config.yaml
model: "self-supervised image encoder"
horizontal_flip: true
color_jitter: 0.6
method: "moco_v3"
depths: [2, 3, 4, 2]
projector_out: 256
residual_init: "scaled_by_depth"
beta2: 0.98
lr_schedule: "wsd_sqrt"
decay_fraction: 0.4
final_lr_fraction: 0.1
warmup_steps: 230
weight_decay: 0.0
Rows from block 8, named by matrix and row number. Rows with one number belong to one channel. Each number is 128 + 24 x the weight over its row's rms, rounded and kept within 0 to 255. All counts start at 0. After the name is the row's rms in percent of the matrix's.
# convs0: first 3x3 conv (model.blocks.8.convs.0.weight, 144x144x3x3), inputs 18-35, a 3x3 kernel for each
# convs1: second 3x3 conv (model.blocks.8.convs.1.weight, 144x144x3x3, transposed), outputs 18-35, a 3x3 kernel for each
convs0.49 095 [141 130 131 155 128 146 122 129 112 163 134 162 147  93  98 150 147 115 138 150 156 161 177 154 152 153 159  97 112 113  79 122 102 102  89  97 119 135 129 109 144 123 109 110 121 128 101 145 124  92 129 124 128 128 127 115 112 137 113 115 109 126 125 106 117 128 121 137 116 151 169 123 128 172 135 124 153 130 138 142 122 130 173 148 159 194 170 138 169 141 135 154 129 141 156 137 141 139 138 119 110 109 118 103 115  95 109 140 129 137 112 147 161 137 143 145 125 104 104 103 119 133 132 135 134 139 132 124 139 131 117 129 121 114 122 144 187 173 144 146 125 157 140 131  92 126 111 124 167 139 117 129 117 139 144 117 141 164 131 125 122 103]
convs0.50 098 [141 122 137 128 108 153 143 126 156 145 168 194 114 106 149 131 101 122 141 147 131 135 156 159  99 156 160 126 137  96 116 140  75  88  83  49 132 131 139 132 138 119 128 121 127 112 120 135 124 126 111 160 132 117 110 134 136 119 146 143  82 117 108 109 145 147 106 124 116 118 116  82 145 162 124 155 165 121 154 150 114 158 166 153 177 193 168 176 197 178 137 156 155 147 138 145 119 109 128 132 129 139 142 138 139 115 131 125 157 157 142 152 153 150 155 150 167 122 113 138 133 169 136 117 146 123 142 146 155 145 137 147 123 107 127 131 114 101 124 113 114 147 148 164  95  97  84 135 148 109  97 117 103 142 142 142 157 159 126 132 131 120]
convs0.51 103 [160 146 153 120 155 137 136 135 140 118 117 103 101 112  98 107  97  68 140 131 112 103 115 127 126 124 125 113 113 102  93 136 130  91 110 110 110 129 104 125 138 119 117 138 113 159 135 137 115  95 109 125  90 108 133 108 117 114 112  95 130 125 112  84  89 113  75  11  74 104  92 115 100 103  89 162 159 157 174 173 162 167 154 140 134 130 128 121 144 129 156 138 126 161 153 150 144 137 130 113  97  96  94  76  87 111 117 116 119 116 118 103 120 132 151 150 153 110 119 124 125 140 139 114 106 109 136 152 139 140 146 137 145 147 137 116 127 118 105 118 107 128 127 133 133 138 130  91 106 102  92 103  97  96  83  85  97  94  70 103  97  67]
convs0.52 102 [142 129 146 130 126 127 123 110 100  94 100  98 118 110 104 156 160 154 136  61 109 111  57  68 114  74  90 167 121  98 153 128 133 145 111 141 104 114 134 120 132 140 129 117 141 161 169 159 160 169 158 149 180 153 114 116 125  97  60 105 146 142 166 130 138 125 121 107 119 148 152 137 166 141 158 154 115 145 152 102 152 110 105 112 106 106  96 128 133 124 136 138 148 119 114 139 116 111 152 121 110 137  85  85 109  86  90 115 162 151 165 157 145 164 129 117 151 118 143 125 104 138 124  92 114 111 119  95  81 111  59  93 156 140 158 158 142 118 126 134 117  87  90  93 151 125 154 116  99 123 101  92 123 106 125 133 100 115 132 105  92 116]
convs0.53 097 [122 112 126 128  97 118 138 151 128  93 133  98 100 146 117 101 143 115 144  70 164 136  77 144 119 103 124 157  83 114 179  97 122 169 159 120 117 172 110  64 159 142  88 140 146 106 169 118 109 167 113 118 121 120 174 125 126 143 121 127 117 149 148 136 107 104 137 134 104 147 157 113 148 124 152 131 114 152 142  97 125  97 104 120  98 115 119 103 125 130  91 136 118  79 132 153 107 105 137  93 153 108  75 147 108 101 139 118 120 113 119 128 111 123 161 142 118 100 166 141  94 166 123 115 125 118 112  76 103 138 149 163 115 141 127 137  72  98 145  88  91 140 146 101 116 125 142 126 114 116 134 135 124  96 183 124  76 160 131  91 133 125]
convs0.54 100 [138 147 141 127 137 137 105 132 103 121 112 120 129 107 101 127 117 153  98 160 149  85 145 143 128 127 125 128 148 140 128 133 133 122 124 134 152 135 144 132 129 147 125 117 141  99 136 138  91 145 151  84 141 162  77 111 113 112 155 148  97 172 165 125 147 142 125 127 119 137 143 144 114 153 127 108 154 139  91 126 112 113 113 126 127 104 103 125  87  89 106 114 129 128 123 126 130 119 119 139 129 126 117 117 140  96 114 128 188 164 121 192 164 120 190 174 122 128 141 128 118 156 161 115 148 162 107 123 128 134 139 131 135 158 153 133 120 141 156 116 100 179 123  78 117 116 113 136 114 111 117 105  97 154 138 147 140 139 150 105 117 127]
convs0.55 099 [135 150 126 114  99 107 155 127 147 109 136 105 160 195 197  97 124 131 110 116  88 117 137 102  97 102  96 140 147 121 140 132 125 135 122 109 105  57  79 131 115 124 128 148 153  78  60  78 100  72  94 135 100 108  90 127 118 119 106 112 122  97 108 117 128 127 165 148 162 148 152 162  98  93  80 101 100  76 109 135 128  98 113 118  49  41  44  94 100  95  89 104 105 101 133 111 100 138 130 136  76  80 131 111  93 119 136 127 121 127 117 137 119 116 120 106 122 119  89 115 131 150 150 122 134 131 128 135 130 102  99 135 113 108 114 111 130 122 106 120 104 130 121 117 126 113 103 125 103 108 101 106 101 104 119 126 154 164 159 122 148 164]
convs0.56 098 [126 152 152 116 148 138 110 148 137 126 117 113  96  95  81 115 124 117 126 173 133 129 186 133 126 171 140 112 118 125 113 119 106 126 109 126 130 152 131 135 142 138 110 111 110 117 125 139 101 105 135 111 117 126 114 107 128 108 122 118 121 130 120 117 120 110  97 102 107  96  95 109 151 114 132 151 104 147 127  98 143 116 106 103 135 139 143 162 162 169 151 105 141  96  60 117  97  67 114  91 108 110  72 106  96  89 107  84 158 168 177 129 123 137 124 142 163 140 127 127 136 121 117 155 163 138 135 132 150 122 134 154 102  98 135 116 125 112  96 118  97  96 123 108  95  83  96 101  85  88 122 126 119 130 108 112 122  93  97 127  97 105]
convs0.57 100 [ 88  79 105 111 118 119  98 111 131 138 140 140 129 140 174 125  94 146 130 113 115 145 168 126 135 141  88 116 131 134 126 142  80 118 116 159 138 148 132 125 146 159 141 141 133 149 148 147 117 116 148 134 110 149 117 112 126 120 139 131 113 125 129 138 152 112  98 112 131  94  97 159 131 132 115 105 104 100 107 122 103 107 133 134 102 120 147 110 134 143  87  98 126  82  87 116  92 105 101 155 130 135 146 143 125 155 147 121  84 121 101 117 150 125 150 152 121 160 165 104 158 164  72 152 143 109 127 128 125 145 134 132 141 126 159  80  76 114 108 107 125 104 153 129 138 134 113 163 185 105 155 161  99 151 152 125 118 106 108 125 103  96]
convs0.58 099 [124 127 155 166 148 148 121 125 102 126 151 117 129 133  91  86  99  95 136  84 147 160 142 148 120 131  96 141  64 120 162 169 110 144 159 120 124 147 115 101 127 118  91 112 119 174 176 149  87  76 101 120 129 108 115 112 165 161 119 159 120 103 131  96 124  80  90 105  85 116 137 155 139 122 136 171 141 163 144 105 147 125 118 160 142 148 148 146 138 135 121  83  96 134  97 130 103  78 131 124 125 139 143 145 138 177 184 157 127 109 113 111 116 101  96  97 113 121 154 131  85  92 121 134 135 118 118  73 101 156 127 130 102  86 102  99  78 126 150 179 148 152 177 156  90  92 143 135 156 122 147 160 146 111 120  94  66  63 102 113 107 125]
convs0.59 100 [105 115 127 117 121 121 132 124 140 135 126 120  99 111 128  92  93 105  65  76 134  86 101 126 123  87 144 130 116 124 102  83 162 108  78 134 113 141  82 150 173 119 125 160 118 113 113 145 121 130 148 109 123 134 161 137 140 105 112 107 102 104 103  73  59 127  80  68 117 139 131 149 158 143 143 150 147 135 160 153 165 108  90  89 102 101  76 122 108 113 150 125  98 130 121  74 134 117  88 139 140 123 126 132  98 118 141 120 144 144 144 132 116 123 135 133 148 119 133 128 125 138 131 120 115 110 145 100 126 141 100 112 149 118 135 131 136 146 124 127 142 119 106 120 114 139 122 145 151 134 135 153 144  97 111  79 139 158  96 120 130  88]
convs0.60 097 [107  85 102  88  96 122 115 154 130 123  94 143 109  72 117 118  98  84 157 162 156 162 145 165 145 141 156  82 105 124 126 108 103 143 107  89 135 159 144 145 185 155 124 133 138 170 148 151 134  69 106 133 137 101 156 103 136 135  85 131 159 117 138 113 110 120 143 138 123 152 139 126 154 164 138 127 131 114 126  92  97 159 156 169 160 150 165 146 142 135 162 174 143 147 156 137 119 106 102  90 117 115 102 128 123 103 129 124 134 131 112 157 166 141 133 142 120 131 125 123 123 136 124 132 117 132 156 157 166 156 151 166 133 130 120 111 156 136 121 120 111 137 156 130 117 143 136 135 175 143 147 160 135 133 146 121 153 185 126 113 117 100]
convs0.61 098 [125 131 130 141 158 141 161 170 163 153 164 188 134 139 186 117 105 153 113 130 129 124 141 134 121 119 125 123 157 119 119 130 111 136 118 139 149 128 128 150 119 113 165 144 152 165 152 127 175 137 114 167 130 115 107 119 124 112 109 138  78  87 121 148 133 133 128  94 118 109 101 125 111 137 107 105 130 114 128 126 129  94 109  94 106 110  97 109 123  92 123 121 139 104  82 122 128 102 125 122 137 138 114 132 128 133 155 144 156 155 130 143 146 112 128 136 111 119 151 105 121 129  77 134 130  84 132 120 132 146 119 127 127 136 134 110 100 101 123 156 136 135 163 151 117 101 128 132 114 133 130  94 108 134 106 124 128  85 127 132 118 141]
convs0.62 096 [118 102 117 115 103 138 123 129 157 159 157 171 124 103 162 163 126 155 149 160 151 159 192 179 138 147 152  94 107 103 112 137 110  98  86  89 143 141 157 137 146 141 127 118 137 102  89  82  96  68  81 142 116 101 124 131 114 115 104 123 118 125 127 128 150 136 144 160 147 145 160 139 134 146 135 126 141 128 131 132 126 135 143 129 151 156 134 133 140 112 152 152 138 130 143 134 129 133 127 125 115 145 126 125 142 121 144 148 127 127 138 141 142 134 161 160 138 122 131 137 125 146 133 134 142 133 139 140 143 123 133 156 118 117 130 100 147 136 119 145 119 135 140 131  93 106 106 133 150 100 126 135  91 167 168 164 175 192 165 176 191 180]
convs0.63 101 [130 116 127 137 132 142 133 142 125 151 134 180 135  95 147 118  98 115 135 153 178 112 131 169 131 130 144 130 152 129 115 143 123 125 100 105 140 152 139 142 163 150 139 130 143 166 141 146 145  77 103 131 122 117 132 160 131 152 169 149 135 147 148 127 137 135 109 103 111  99  91 106  90 128  99  95 126 109 105 119 119 101 131 118 114 127 123 139 143 110 112 137 124 109 128 125 133 152 123 127 108 106 115  98 114 112 111 123 136 131 114 147 141 118 125 128 120 146 121 102 125 101 105 130  96 130  97 112 134 127 119 150 117 132 131  92  87  96 165 131 127 155 156 132  95 105  93  95 127 111  97 126 122 128 139 128  92 113 118 115 119 120]
convs0.64 100 [104 113 116 127 150 133 128 143 139 119  90 106 125  96 117 118  99 106 117 107 112 122 132 102  76 117  75 108 135  93 132 150 154 116 140  98 110 103  90 121 122 109 112 101 103 138 126 144 144 141 134 132 113 101 103  69  94 138 124 125 126 101 112 110 119 111 101 119 119 144 130 131 136 169 137 107 143 100 130 122 129  99  95 121  92 101 110  99  95 110 111  97 115 112  75  82 140 110 123 127 103 123 134 101 121 111 105 104 111  91 106 107  98 101 156 146 155 146 165 159 134 156 154 119 116 126 111  78 100 112  79  81 143 136 134 136 153 156 130 141 148 104 108  95 109 103 106 130 111 121 139 127 119 131 115 106 110  88  93 129 100 122]
convs0.65 097 [ 81  80 118 111 147 122 114 120 121 172 191 183 134 145 161 127 105 152 107 142 145 117 173 150 104 140 153 155 164 167 129 167 129 105 119 113 154 155 173 117 122 135 125 112 132 137 126 127 149 145 112 176 154 119 115 148  98 109 140 104 113 150 116 153 170 144 136 123 125 117  92 105 141 149 131 159 169 149 167 162 144 134 166 146 164 199 157 119 160 123 158 145 130 140 107 123 139 122 121 138 132 148 137 120 137 119 110 131 121 118 127 149 138 128 130 122 122 107  94 127 104  87 101 106  74 103  98 123 113 131 157 131 122 129 123  91  75 131 104 115 120 174 175 180 113 119 130 122 146 108 105 116 106 120 126 148  91  90 129 108  77 116]
convs0.66 100 [120  93 101 130 135 132 109 112 130 173 195 211 126 109 157 101 102 141 114 118 134  88 129 153 109 111 136 162 165 169 127 148 117 133 107 103 154 145 163 142 152 166 105 129 135 144 126 113 128 131  98 137 108 107 112 124 115 134 170 147 137 159 131 110 133 126  90  89 113  66  75  94 132 142 128 132 138 132 132 145 136  91 120 128 116 150 160 121 153 148 140 147 157 138 127 145 134 139 141 144 126 133 125 127 141  98 101 116 115  98 111 138 146 148 133 132 137 114 105 105 122 132 113 115 105 115 107 133 148 119 124 155 131 129 163 115  90 115 147  97 126 181 177 156 105  92  90 105 103  79  80 108  98 143 128 148 112 116 126 118 119 118]
convs0.67 099 [134 168 141 112 160 124  93  86  92 119  70  95 149 138 128 174 135 118  86 103  91 124 117  95 135 125 125 126 125 104 134 159 136 134 159 143 122 116 103 157 146 142 160 167 158 179 170 160 144 130 139 111  76 110 138 144 133 136 122 128 158  85 138  99 112 119 122 109 111  99  90  88 110  96  91 104  82 101 170 150 173 112  90 109 106  92  97 116 112  94 132 116 116 155 134 122 179 176 175 164 158 128 168 154 137 158 159 147 113 139 125  96  95 103 108  70  69 136 133 128 132 125 127 152 149 153 149 143 134 117 124 126 125 110 134  91  96  95 122 139  99 103 147  79 139 161 155 131 143 143 111  97 100 109  75 102 138 102 104 140 131 123]
convs0.68 100 [110 148 110 121 145 119 105 115 111 137 121 102 138 158 145  94 119 121  93 107  93  99 104 109  95  94 121 125 109  96 127 113 116 150 128 122 105  92  94 117 106  92 130 118  99 147 134 111 110 119  94  88 107  99 112 133 123 137 147 157 133 141 136 125 144 131 154 160 166 135 132 123 144 103 144 113  75 106 116 102 138  86  74  72  59  66  75  77  96  83 130  98 124 105  97 104 113 111 127 159 134 185 146 119 153 131 118 145 163 152 145 122 107  97 128  98  94 123 115 152 124 123 139 111 126 139  94  87  91 115 108 109 121 135 114  78 100  86  86 108  94 104 111 112 130 129 125 133 124 121 125 126 114 105 118 133 124 139 155 109 121 138]
convs0.69 099 [136 122 126 143 171 149 147 135 137 158 180 183 131 105 118 115 122 141 118 145 137  94 139 144 130 112 133 170 163 143 152 161 147 145 121 123 135  90 119 123  92 123 103 126 140 114 127 101 118 151 119 123 150 146 119 122 132  97 123 104 108 168 131 141 165 161 127 129 116 122 139 132 125 128 110 142 148 135 131 136 128  85  95  94 109 115 118 110 111 116 122 128 142 144 113 130 154 133 159 128 122 121 109 120 117  89 102 131 131 105 107 133 120 124 137 122 121 153 134 123 135 170 152 124 159 140 135 161 149 124 130 123 127 138 128 128  82  81 130 115 108 159 138 120 113 105  98  99  79  63  99  87  72 136  98 127 143 131 132 144 147 140]
convs1.49 094 [ 94 110 100 121 156 106 109 137 135 127  83  93  98  44  70 102 101 111 117 109 109 108 114  98  85  85 116 127 109 127 139 153 135 161 159 135 104 106 104 115 103 122 120 106 111 109  98  95 162 153 121 172 166 161 155 177 169 154 194 148 161 184 152 120 101  97 127 111 122 141 147 156 147 161 134 156 178 144 138 148 118 119 150 129 142 182 147 150 174 145 123 124 111 125 108 118 120 127 117  94 101 102  99 120 126 124 152 145 136 126 127 114 106 115 121 130 138  83  82 103 106  83 109 110  63 101 155 147 135 188 197 141 158 169 127 134 132 111 100  76 105  90  47 104 126 116 127 137 121 130 131 117 126 135 162 170  92 118 130  87  93  98]
convs1.50 092 [108 111 118 126 140 140 141 133 146 171 160 159 155 159 157 143 161 161 120 123  72 119 121  62 109  64  59 116 103 119 136 158 157 149 173 154 109  96 121 133 105 116 138 127 125 121 121 136 130 150 170 145 169 193 142 176 156 126 163 144 115 137 137 109 100 107 125 117 124 126 147 150 128 150 127 140 167 146 115 136 115 134 139 126 121 145 123 120 146 131 133 137 108 127 127 117 123 135 120 130 120 106 132 134 118 134 142 120  96  80  95 115  99 117 118 147 139 104  72  86 126 101 102 104  73  84 135 158 136 141 177 151 130 143 123 159 138 131 152  79 111 106  83 106 106 102  98 113  97  81 112  98  84 144 145 156 124 121 115 125 116  97]
convs1.51 110 [111 122 110 134 115 113 141 141 127 131 142 127 136 147 126 144 143 137 160 154 164 134 131 144 151 152 140  83  90 112  86  92 102 154 146 125 134 143 128  99 111  96 118 129 115 138 135 127 103  97 105 144 133 153 132 112 115 119 104  99 145 129 123 128 133 145  77  62 103  94  80 110 104 102 115 112 106 128 113 104 124 119 129 152  88 103 121 116 133 140 164 183 152 171 169 166 133 141 128 101  87 110 118 113 126 134 141 137 111  96 114 132 125 140 153 145 164  87 105 110  97 114 123  79 101  98 160 144 160 178 152 156 166 140 148 124 121 124 136 139 114 169 190 143 109 115  96 105 112  94 100 110  99 114 130 123 114 116 127 111 108 114]
convs1.52 100 [116 116 113  86  77 101  77  94 108 125 121 121 143 138 121 140 126 119 137 112 126 127 101 120 108 124 139 115 130 116  90  84  96 115 138 111 145 160 135 137 157 139 140 147 122 119 139 146 113 137 143 125 137 151 110 121 142 103  95 105 126 106 111 168 168 163 135 121 133 120  96 124  93  93  99  91  91  88 107  98 100  96 125 114  93 130 111  96 140 107 127 125 127 141 150 143 154 136 142 128  97 129 120 105 128 126 110 137 144 134 135 145 136 156 146 140 151 101 117 113 111 117 129 113 122 128 116 109 133 119 109 124 117 106 117 111 114  84 134 150 127 141 148 117 132 133 133 119 133 139 120 143 145  95 103  99  99 106 111 106  86 101]
convs1.53 101 [128 141 145 140 158 158 127 158 182 137 104  85 127 110 106 145 131 125 131 119 125 152  97 117 112  55  87 103 160 126 105 108 132 110 110  98 116 139 102 141 162 123 171 181 125 154 137 137 177 162 184 172 169 205 131 139 149 113 115 129 119 107 114 129 164 150 117 150 141 118 153 141 103 133 137 105 112 117 118 110  90 130 159 129 107 147 138 135 183 153 106 114  95 133 142 117 154 173 140  99 119 100 135 163 132 139 163 140 139 125 154 139 160 173 113 138 147 104 115 100 124 123 118 139 130 124 115 104 134 118 110 114 115 115 118 101 139 109 121 125 126 126 107 109 135 131 137 145 153 135 145 136 106 104 136  71 126 139  85 147 138  49]
convs1.54 104 [126 125 118 163 156 129 154 140 131  90  68  97  90  87 100 102 118 120 147 114  78 145 148 101 103 132 122 131 126 165 141 137 141 136 117 144 112 113 112 138 130 145 149 141 147 125 107 122 141 116 139 144 132 149 185 148 122 171 132  80 159 138  89 100 116 126 121 138 134 142 161 129 117 119 119 127 126 121 133 123 122 121 141 148 144 155 150 149 132 124 106 116 105 102 105 104 122 153 111  77 116 106 108 155 134 123 141 113 130 106  86 111 102  82 127 122  70  62 105 129  61 122 145  92 133 142 166 128 119 165 146 128 153 156 129 143 125 107 135 118 126 115  88 133 122 131 131 136 135 141 126 119 128 101 141 140 100 132 146 109 142 126]
convs1.55 109 [146 125 150 119 119 146 125 148 120 141 164 143 126 131 138 139 134 122 125 109 107 173 171 146 165 145 120 122 154 172 113 118 154 117 157 126  84  81  98  75  80  98  77  75  92 134 101 110 124 106 113 155 137 141 158 144 174 136 138 156 156 177 174 159 145 144 110 103 134 123 117 136 112 128 156 104 103 131 152 139 155 151 138 148 105  98 133 204 196 221 107 146 144  98 111 126  73  73 107  78  82 122 108 111 135 119 116 120 121 135 165 157 162 171 156 164 184  89  99 106 123 123 117 106 112 106 139 129 144 164 131 146 193 174 169 127 145 161 154 157 165 133 153 138 101 102 113 118 122 115 110 104 105 167 150 157 152 149 141 161 154 150]
convs1.56 099 [104 122 126 115 134 154 135 151 176 152 141 134 160 145 136 152 137 129 134 166 135 111 148 138 114 139 149 116 106 111 117  87  96 120  84 100 110 107  96 116 114  87 109 113  90 121 116 130 130 131 155 139 151 169 124 123 123  95 101 105 103 105 105 155 150 155 149 148 151 157 156 157 156 132 141 122 101 102 115  99 100 157 172 159 159 170 162 160 151 153 139 141 113 117 125 102 130 126 109  94  98  97 109 108  94 108 111  94 126 112 145 134 125 143 165 140 161 125 130 137 110 127 129 103 115 123 155 138 129 139 128 112 129 128 116 135 132 142 150 128 149 112  99 111 125 133 131 131 141 131 133 144 133  93 114  94  68  83  73  69  94  91]
convs1.57 100 [108 106 132 106 130 145 133 125 139 118  98  70 143 144 126 114 103  79 102 112 112 100 140 148 110  98 140 175 127 137 111 141 158 129 106 131 140 146 166 149 143 148 132 141 133 126 128 136 123 108 105 123 136 130 123 106 151 115 125 161 158 159 173 126 106 109 137 135 129 152 155 149 114 116 133  85 102 114 109 112 151 119 117 107 126 153 123 158 150 153 148 154 130 150 128 131 148 100 121 118 114 138 125 142 141 126 153 157 123 122 120 108  90 101 113  94 144 129 126 117 125 128 113 137 132 123 107 138 160  99 123 148 118 125 159 113 135 133 160 163 133 142  74  54 146 128 151 144 139 130 135 138 123 126  87 117 136  82  99 124 111 110]
convs1.58 108 [ 94 107 101  55  72  79 116 137 128 139 127 113 119 116 113 155 149 137 100 113 113  83  87  94  83  65  71 186 182 192 133 165 144 175 154 151 154 120 134 130 115 126 180 184 167 141 134 140 108 134 147 122 143 146 136 127 143 119 106 115 151 120 131 119 134 143 147 151 156 166 186 181 160 144 169 143 105 133 145  98 127 108 139 127  61 101 120 130 122 128 153  95  89 166 126 115 173 120 126 132 110 129 114 107 105 140 155 151 131 117 117 101  86 103 133 138 140 143 132 155 139 144 149 116 108 116 121 141 159  99  87 101 114 104 112 109 112 109 117 116 117 129 120  93 148 126 129 122 126 119 101 130 118 185 136 165 158 118 129 162 161 163]
convs1.59 100 [115 126 126 114  81 102 129  89  82 128 147 152 113 162 164 111 131 133 142 137 138 145  96 119 147 108 150 151 151 125 131 124 137 103 134 129 109 149 147 108 151 152 105 133 127 128 115 161 141  99 145 154 123 153 124 145 142  89 113 112  98 120 113 170 171 159 142 122 127 118  82 103 125 144 135 110 136 125 114 129 110 160 113  64 128  97  65 136 112  59 136 157 157 122 163 146 115 144 140 110 127 115 131 148 133 134 166 120 116  93 113 121 124 137 147 161 171 109 111 103 123 115 113 110 108 101 133 125 143 114 112 135 109  88 129 111  99  98 119 119 122 119 133 130 106 120 117 119 120 113 122 134 129 132 131 120 146 136 122 127 127 102]
convs1.60 091 [ 96 106 123 148 204 170 155 182 194 112  78  91 127  90  96 107  90 102 130 146 146 113 173 137  83 114 115 130 107 145 138 151 142 135 158 149 103 120  93 129 137 118 123 132 106 125 104 113 166 141 132 171 163 159 133 123 142 124 139 129 118 132 128 136 115 117 122 107 107 140 146 153 118 141 116 109 144 128 123 139 122 151 171 146 145 172 143 147 183 160  80  90  88  97  74 102  98  86  87 105 139 118 124 159 144 121 173 158 136 135 127 136 130 116 108 103 106  97 126 121 114 109 102 116  93 103 117 120 119 148 174 157 137 168 142 137 152 134 150 138 139 130  78 105 144 152 152 157 172 157 136 150 134 104 158 149  96 117 123  83  99  86]
convs1.61 103 [128 133 130 126 129 129 144 142 151 117 115 105 134 119 102 129 120 118 132 153 133 129 164 132 113 143 107 109 120 106 108 125 107 107 116 109 122 132 119 137 118 104 125 117 105 160 173 186 145 153 172 132 139 170 115 133 141  85 125 135  82 107 138  96  96 112 114 114 108 106 108  98 111 132 107 104 114 108 100 108 106 104 143 101  76 117  76  75  96  65 126 132 115 125 126 101 124 109  86 117 126  91 113 126  90 106 112  88  89 111  90  98 101  72 109 111  91 169 159 128 167 147 127 168 136 118 106 119 117  99 113 109  79  94  93 127 135 100 166 156 105 170 138  93 133 124  95 137 114  88 146 127 106 124 111 114 122 110  99 116 109  95]
convs1.62 092 [119 134 138 137 167 160 156 149 159 150 118 121 144 129 135 121 119 127 114 121 109  98 129 115 105 106 100 130 116 140 122 153 142 131 155 140 121 121 104 129 114 105 124 121 114 136 139 137 158 166 166 167 185 193 116 155 145 102 157 135 113 137 132 121 119 117 138 130 136 131 135 143 121 153 124 132 171 143 127 148 128 147 156 135 132 153 132 128 149 138 124 133 119 132 127 117 124 137 130  99 102  97 117 122 121 127 149 141 120 101  91 113 116  90 124 135 127 133 118 122 159 125 130 168 132 141 131 162 130 140 175 142 128 145 116 149 120 117 153  62  85 104  74  70 127 122 130 128 123 114 121 132 110 134 139 158 119 119 118 122 136 122]
convs1.63 104 [103 117 107 122 152 129 149 173 176 131 122 121 136 131 128 140 135 137 108 117 116 109 169 132  86 127 118 160 148 166 177 190 165 195 189 185 115 128 126 130 130 138 134 129 122 166 151 147 186 146 141 176 145 159 144 142 134 126 166 120 138 162 139 127 132 137 132 126 124 128 120 132 132 149 129 122 140 109 139 134 114 121 132 111  97 120 131 128 121 131  99 121 105 104 120 126 134 147 128  98 124 114 119 141 127 116 159 147  93 105  95  80  78  72  73  85  85 119 129 135 122 104 103 127  99 104 116 107 103 110 114  98 100 112  97 104 121 116 143 151 164 134 114 135  88  92  96  96 103 110  99 109 110 123 154 166 113 124 139 118 134 122]
convs1.64 106 [152 159 145 129 167 130 160 170 172  68 103 113 109 117 123  63  78  90 119 114 119 143 146 100 128 140 109 125 122 115 143 126 132 145 129 141  56  61  84  96  85 106 110  92 130 116 115 125  99  88  92 141 135 137 115 121 128 129 138 148 142 150 161 102 120 135  61  75  78 133 129 144 174 143 134 119 108 111 169 149 182 139 142 153 124 138 118 163 146 132  41  63  91  76  96 112  92  80  97  97 105 112  94  86  91 150 129 155 174 174 183 148 139 144 137 129 130  97 114  87  98 114 102 102 108 115 134 129 143 146 136 150 158 143 161 135 148 129 157 157 121 143 150 146 129 118 116 131 119 129 132 122 126  97  78  94  81  90 120 114 102 121]
convs1.65 103 [101 109 132 108 125 115 126 145 143 151 133 134 145 119 119 115 105 113 112 118 114 114 141 103  83  86  78 103 101  92 104 116 101 122 136 137 129  88  89 116  71  85 132  98 109 137 124 137 151 128 153 161 158 178 128 152 162 117 163 142 129 158 146 131 115  99 129 117  95 111 106 121 118 127 101 120 130 124 112 120 125 116 104 104 129 107 108 132 115 113 144 145 141 165 137 152 149 124 142 121 103 103 125 110 103 135 140 131 132 157 136 122 113 112 146 153 145 127 114  98 149 120 118 145 110 109 136 149 134 143 167 152 134 147 135 153 128 129 175 131 128 168 148 150 108  77  90  90  47  66  97  76  84 148 131 156 133 115 141 112 100 117]
convs1.66 097 [ 83  95  96 100 127  97 122 118 141 144 107 105 137 119 113 133 138 150 123 149  99 105 192 112 102 144 116 141 113 133 136 161 141 157 168 165 122 105 119 132 137 135 144 149 134 152 131 132 157  97 133 147 126 149 126 151 137 123 159 117 127 133 131 116 126 123 132 128 122 127 140 131 134 158 120 144 149 118 124 132  99 154 130 157 131 133 168 164 150 162 118 116 115 118  91 127 126 146 124 108 116 100 143 169 137 143 166 138 117  92 104 111  55  80 135 125 123 113  85  91 128  82  89 134 100  88 115 136 109 123 177 126 124 151 119 105 107 112 137 116 152 153 117 170 108  92  98 115  94 104 113 111  96 120 149 162 118 137 120 128 160 132]
convs1.67 105 [133 106  93 166 181 146 156 179 123 108 134 152 119 138 150 136 138 147 172 151 132 141 117 105 132 136  92  82  87 137 102 109 117  99 106 101  79  76 109 100  89 116 116 114 118 142 138 142 167 146 146 160 144 144 125 108 130 123 107 129  95  84 132 121 103 110  85  71  97 125 121 122 140 125 142 125 115 134 167 122 150 130 115 106 124 120  95 159 161 109 144 131 169 109  91 137  77  49 111 103  86 113 129 124 127 108 119 122 134 114 114 163 162 150 206 195 180 131 144 143 122 139 140 119 134 135 133 128 147 152 159 145 147 156 158 127 121 125 178 174 148 146 159 143 122 118  97 131 130 124 132 127 127 126  99 116 140 121 126  99 106 120]
convs1.68 107 [167 139 143 138 132 135 141 147 140 140 164 156 134 166 166 139 156 157 182 152 137 167 134 107 165 132 114 121  91 146  93  54 122 125  94 123  80  96  91  71  79  76  87  83  91 154 151 141 151 148 139 126 133 141 127 171 167 127 156 174 134 151 162 139 130 151 106  90 127 103  77 101 132 132 148 119 127 142 129 139 163 168 136 161 156 165 181 134 163 153  95 115 122 114 128 143 100 108 128  70  71  96  70  67  85  90  85  87 104  93 103 122 121 124 149 141 150 139 130 122 134 128 120 141 123 130 114  98 136  98  93 130 110 109 141 125 133 149 135 119 128 157 117 130 107 104  99  96  91  89 103 103  97 102  83  98  91  82  79  77  74  90]
convs1.69 088 [130 139 135 144 158 132 155 136 152 122  89 113 124 102 124 119 114 128 152 157  81 141 182  84 116 120  95 156 128 155 160 169 161 156 144 153 114 103 122 117 118 127 129 120 145 158 138 125 154 126 140 136 133 158 179 154 122 153 142 108 131 116 119 101 101 112 131 136 142 151 166 134 132 129 116 133 131 127 109  99 101 160 158 149 168 173 161 175 169 159 127 113 133 123  91 127 118 138 109 108 134 122 149 181 151 150 154 123 120 112 118 103  79  75 129 106  81  84 100 117  87  91 111  80  90  90 185 168 148 157 163 137 143 138 132 128 125 116 117 104 124 110  98 142 114 119 135 107 107 120 126 123 116 136 162 153 131 145 127 138 156 129]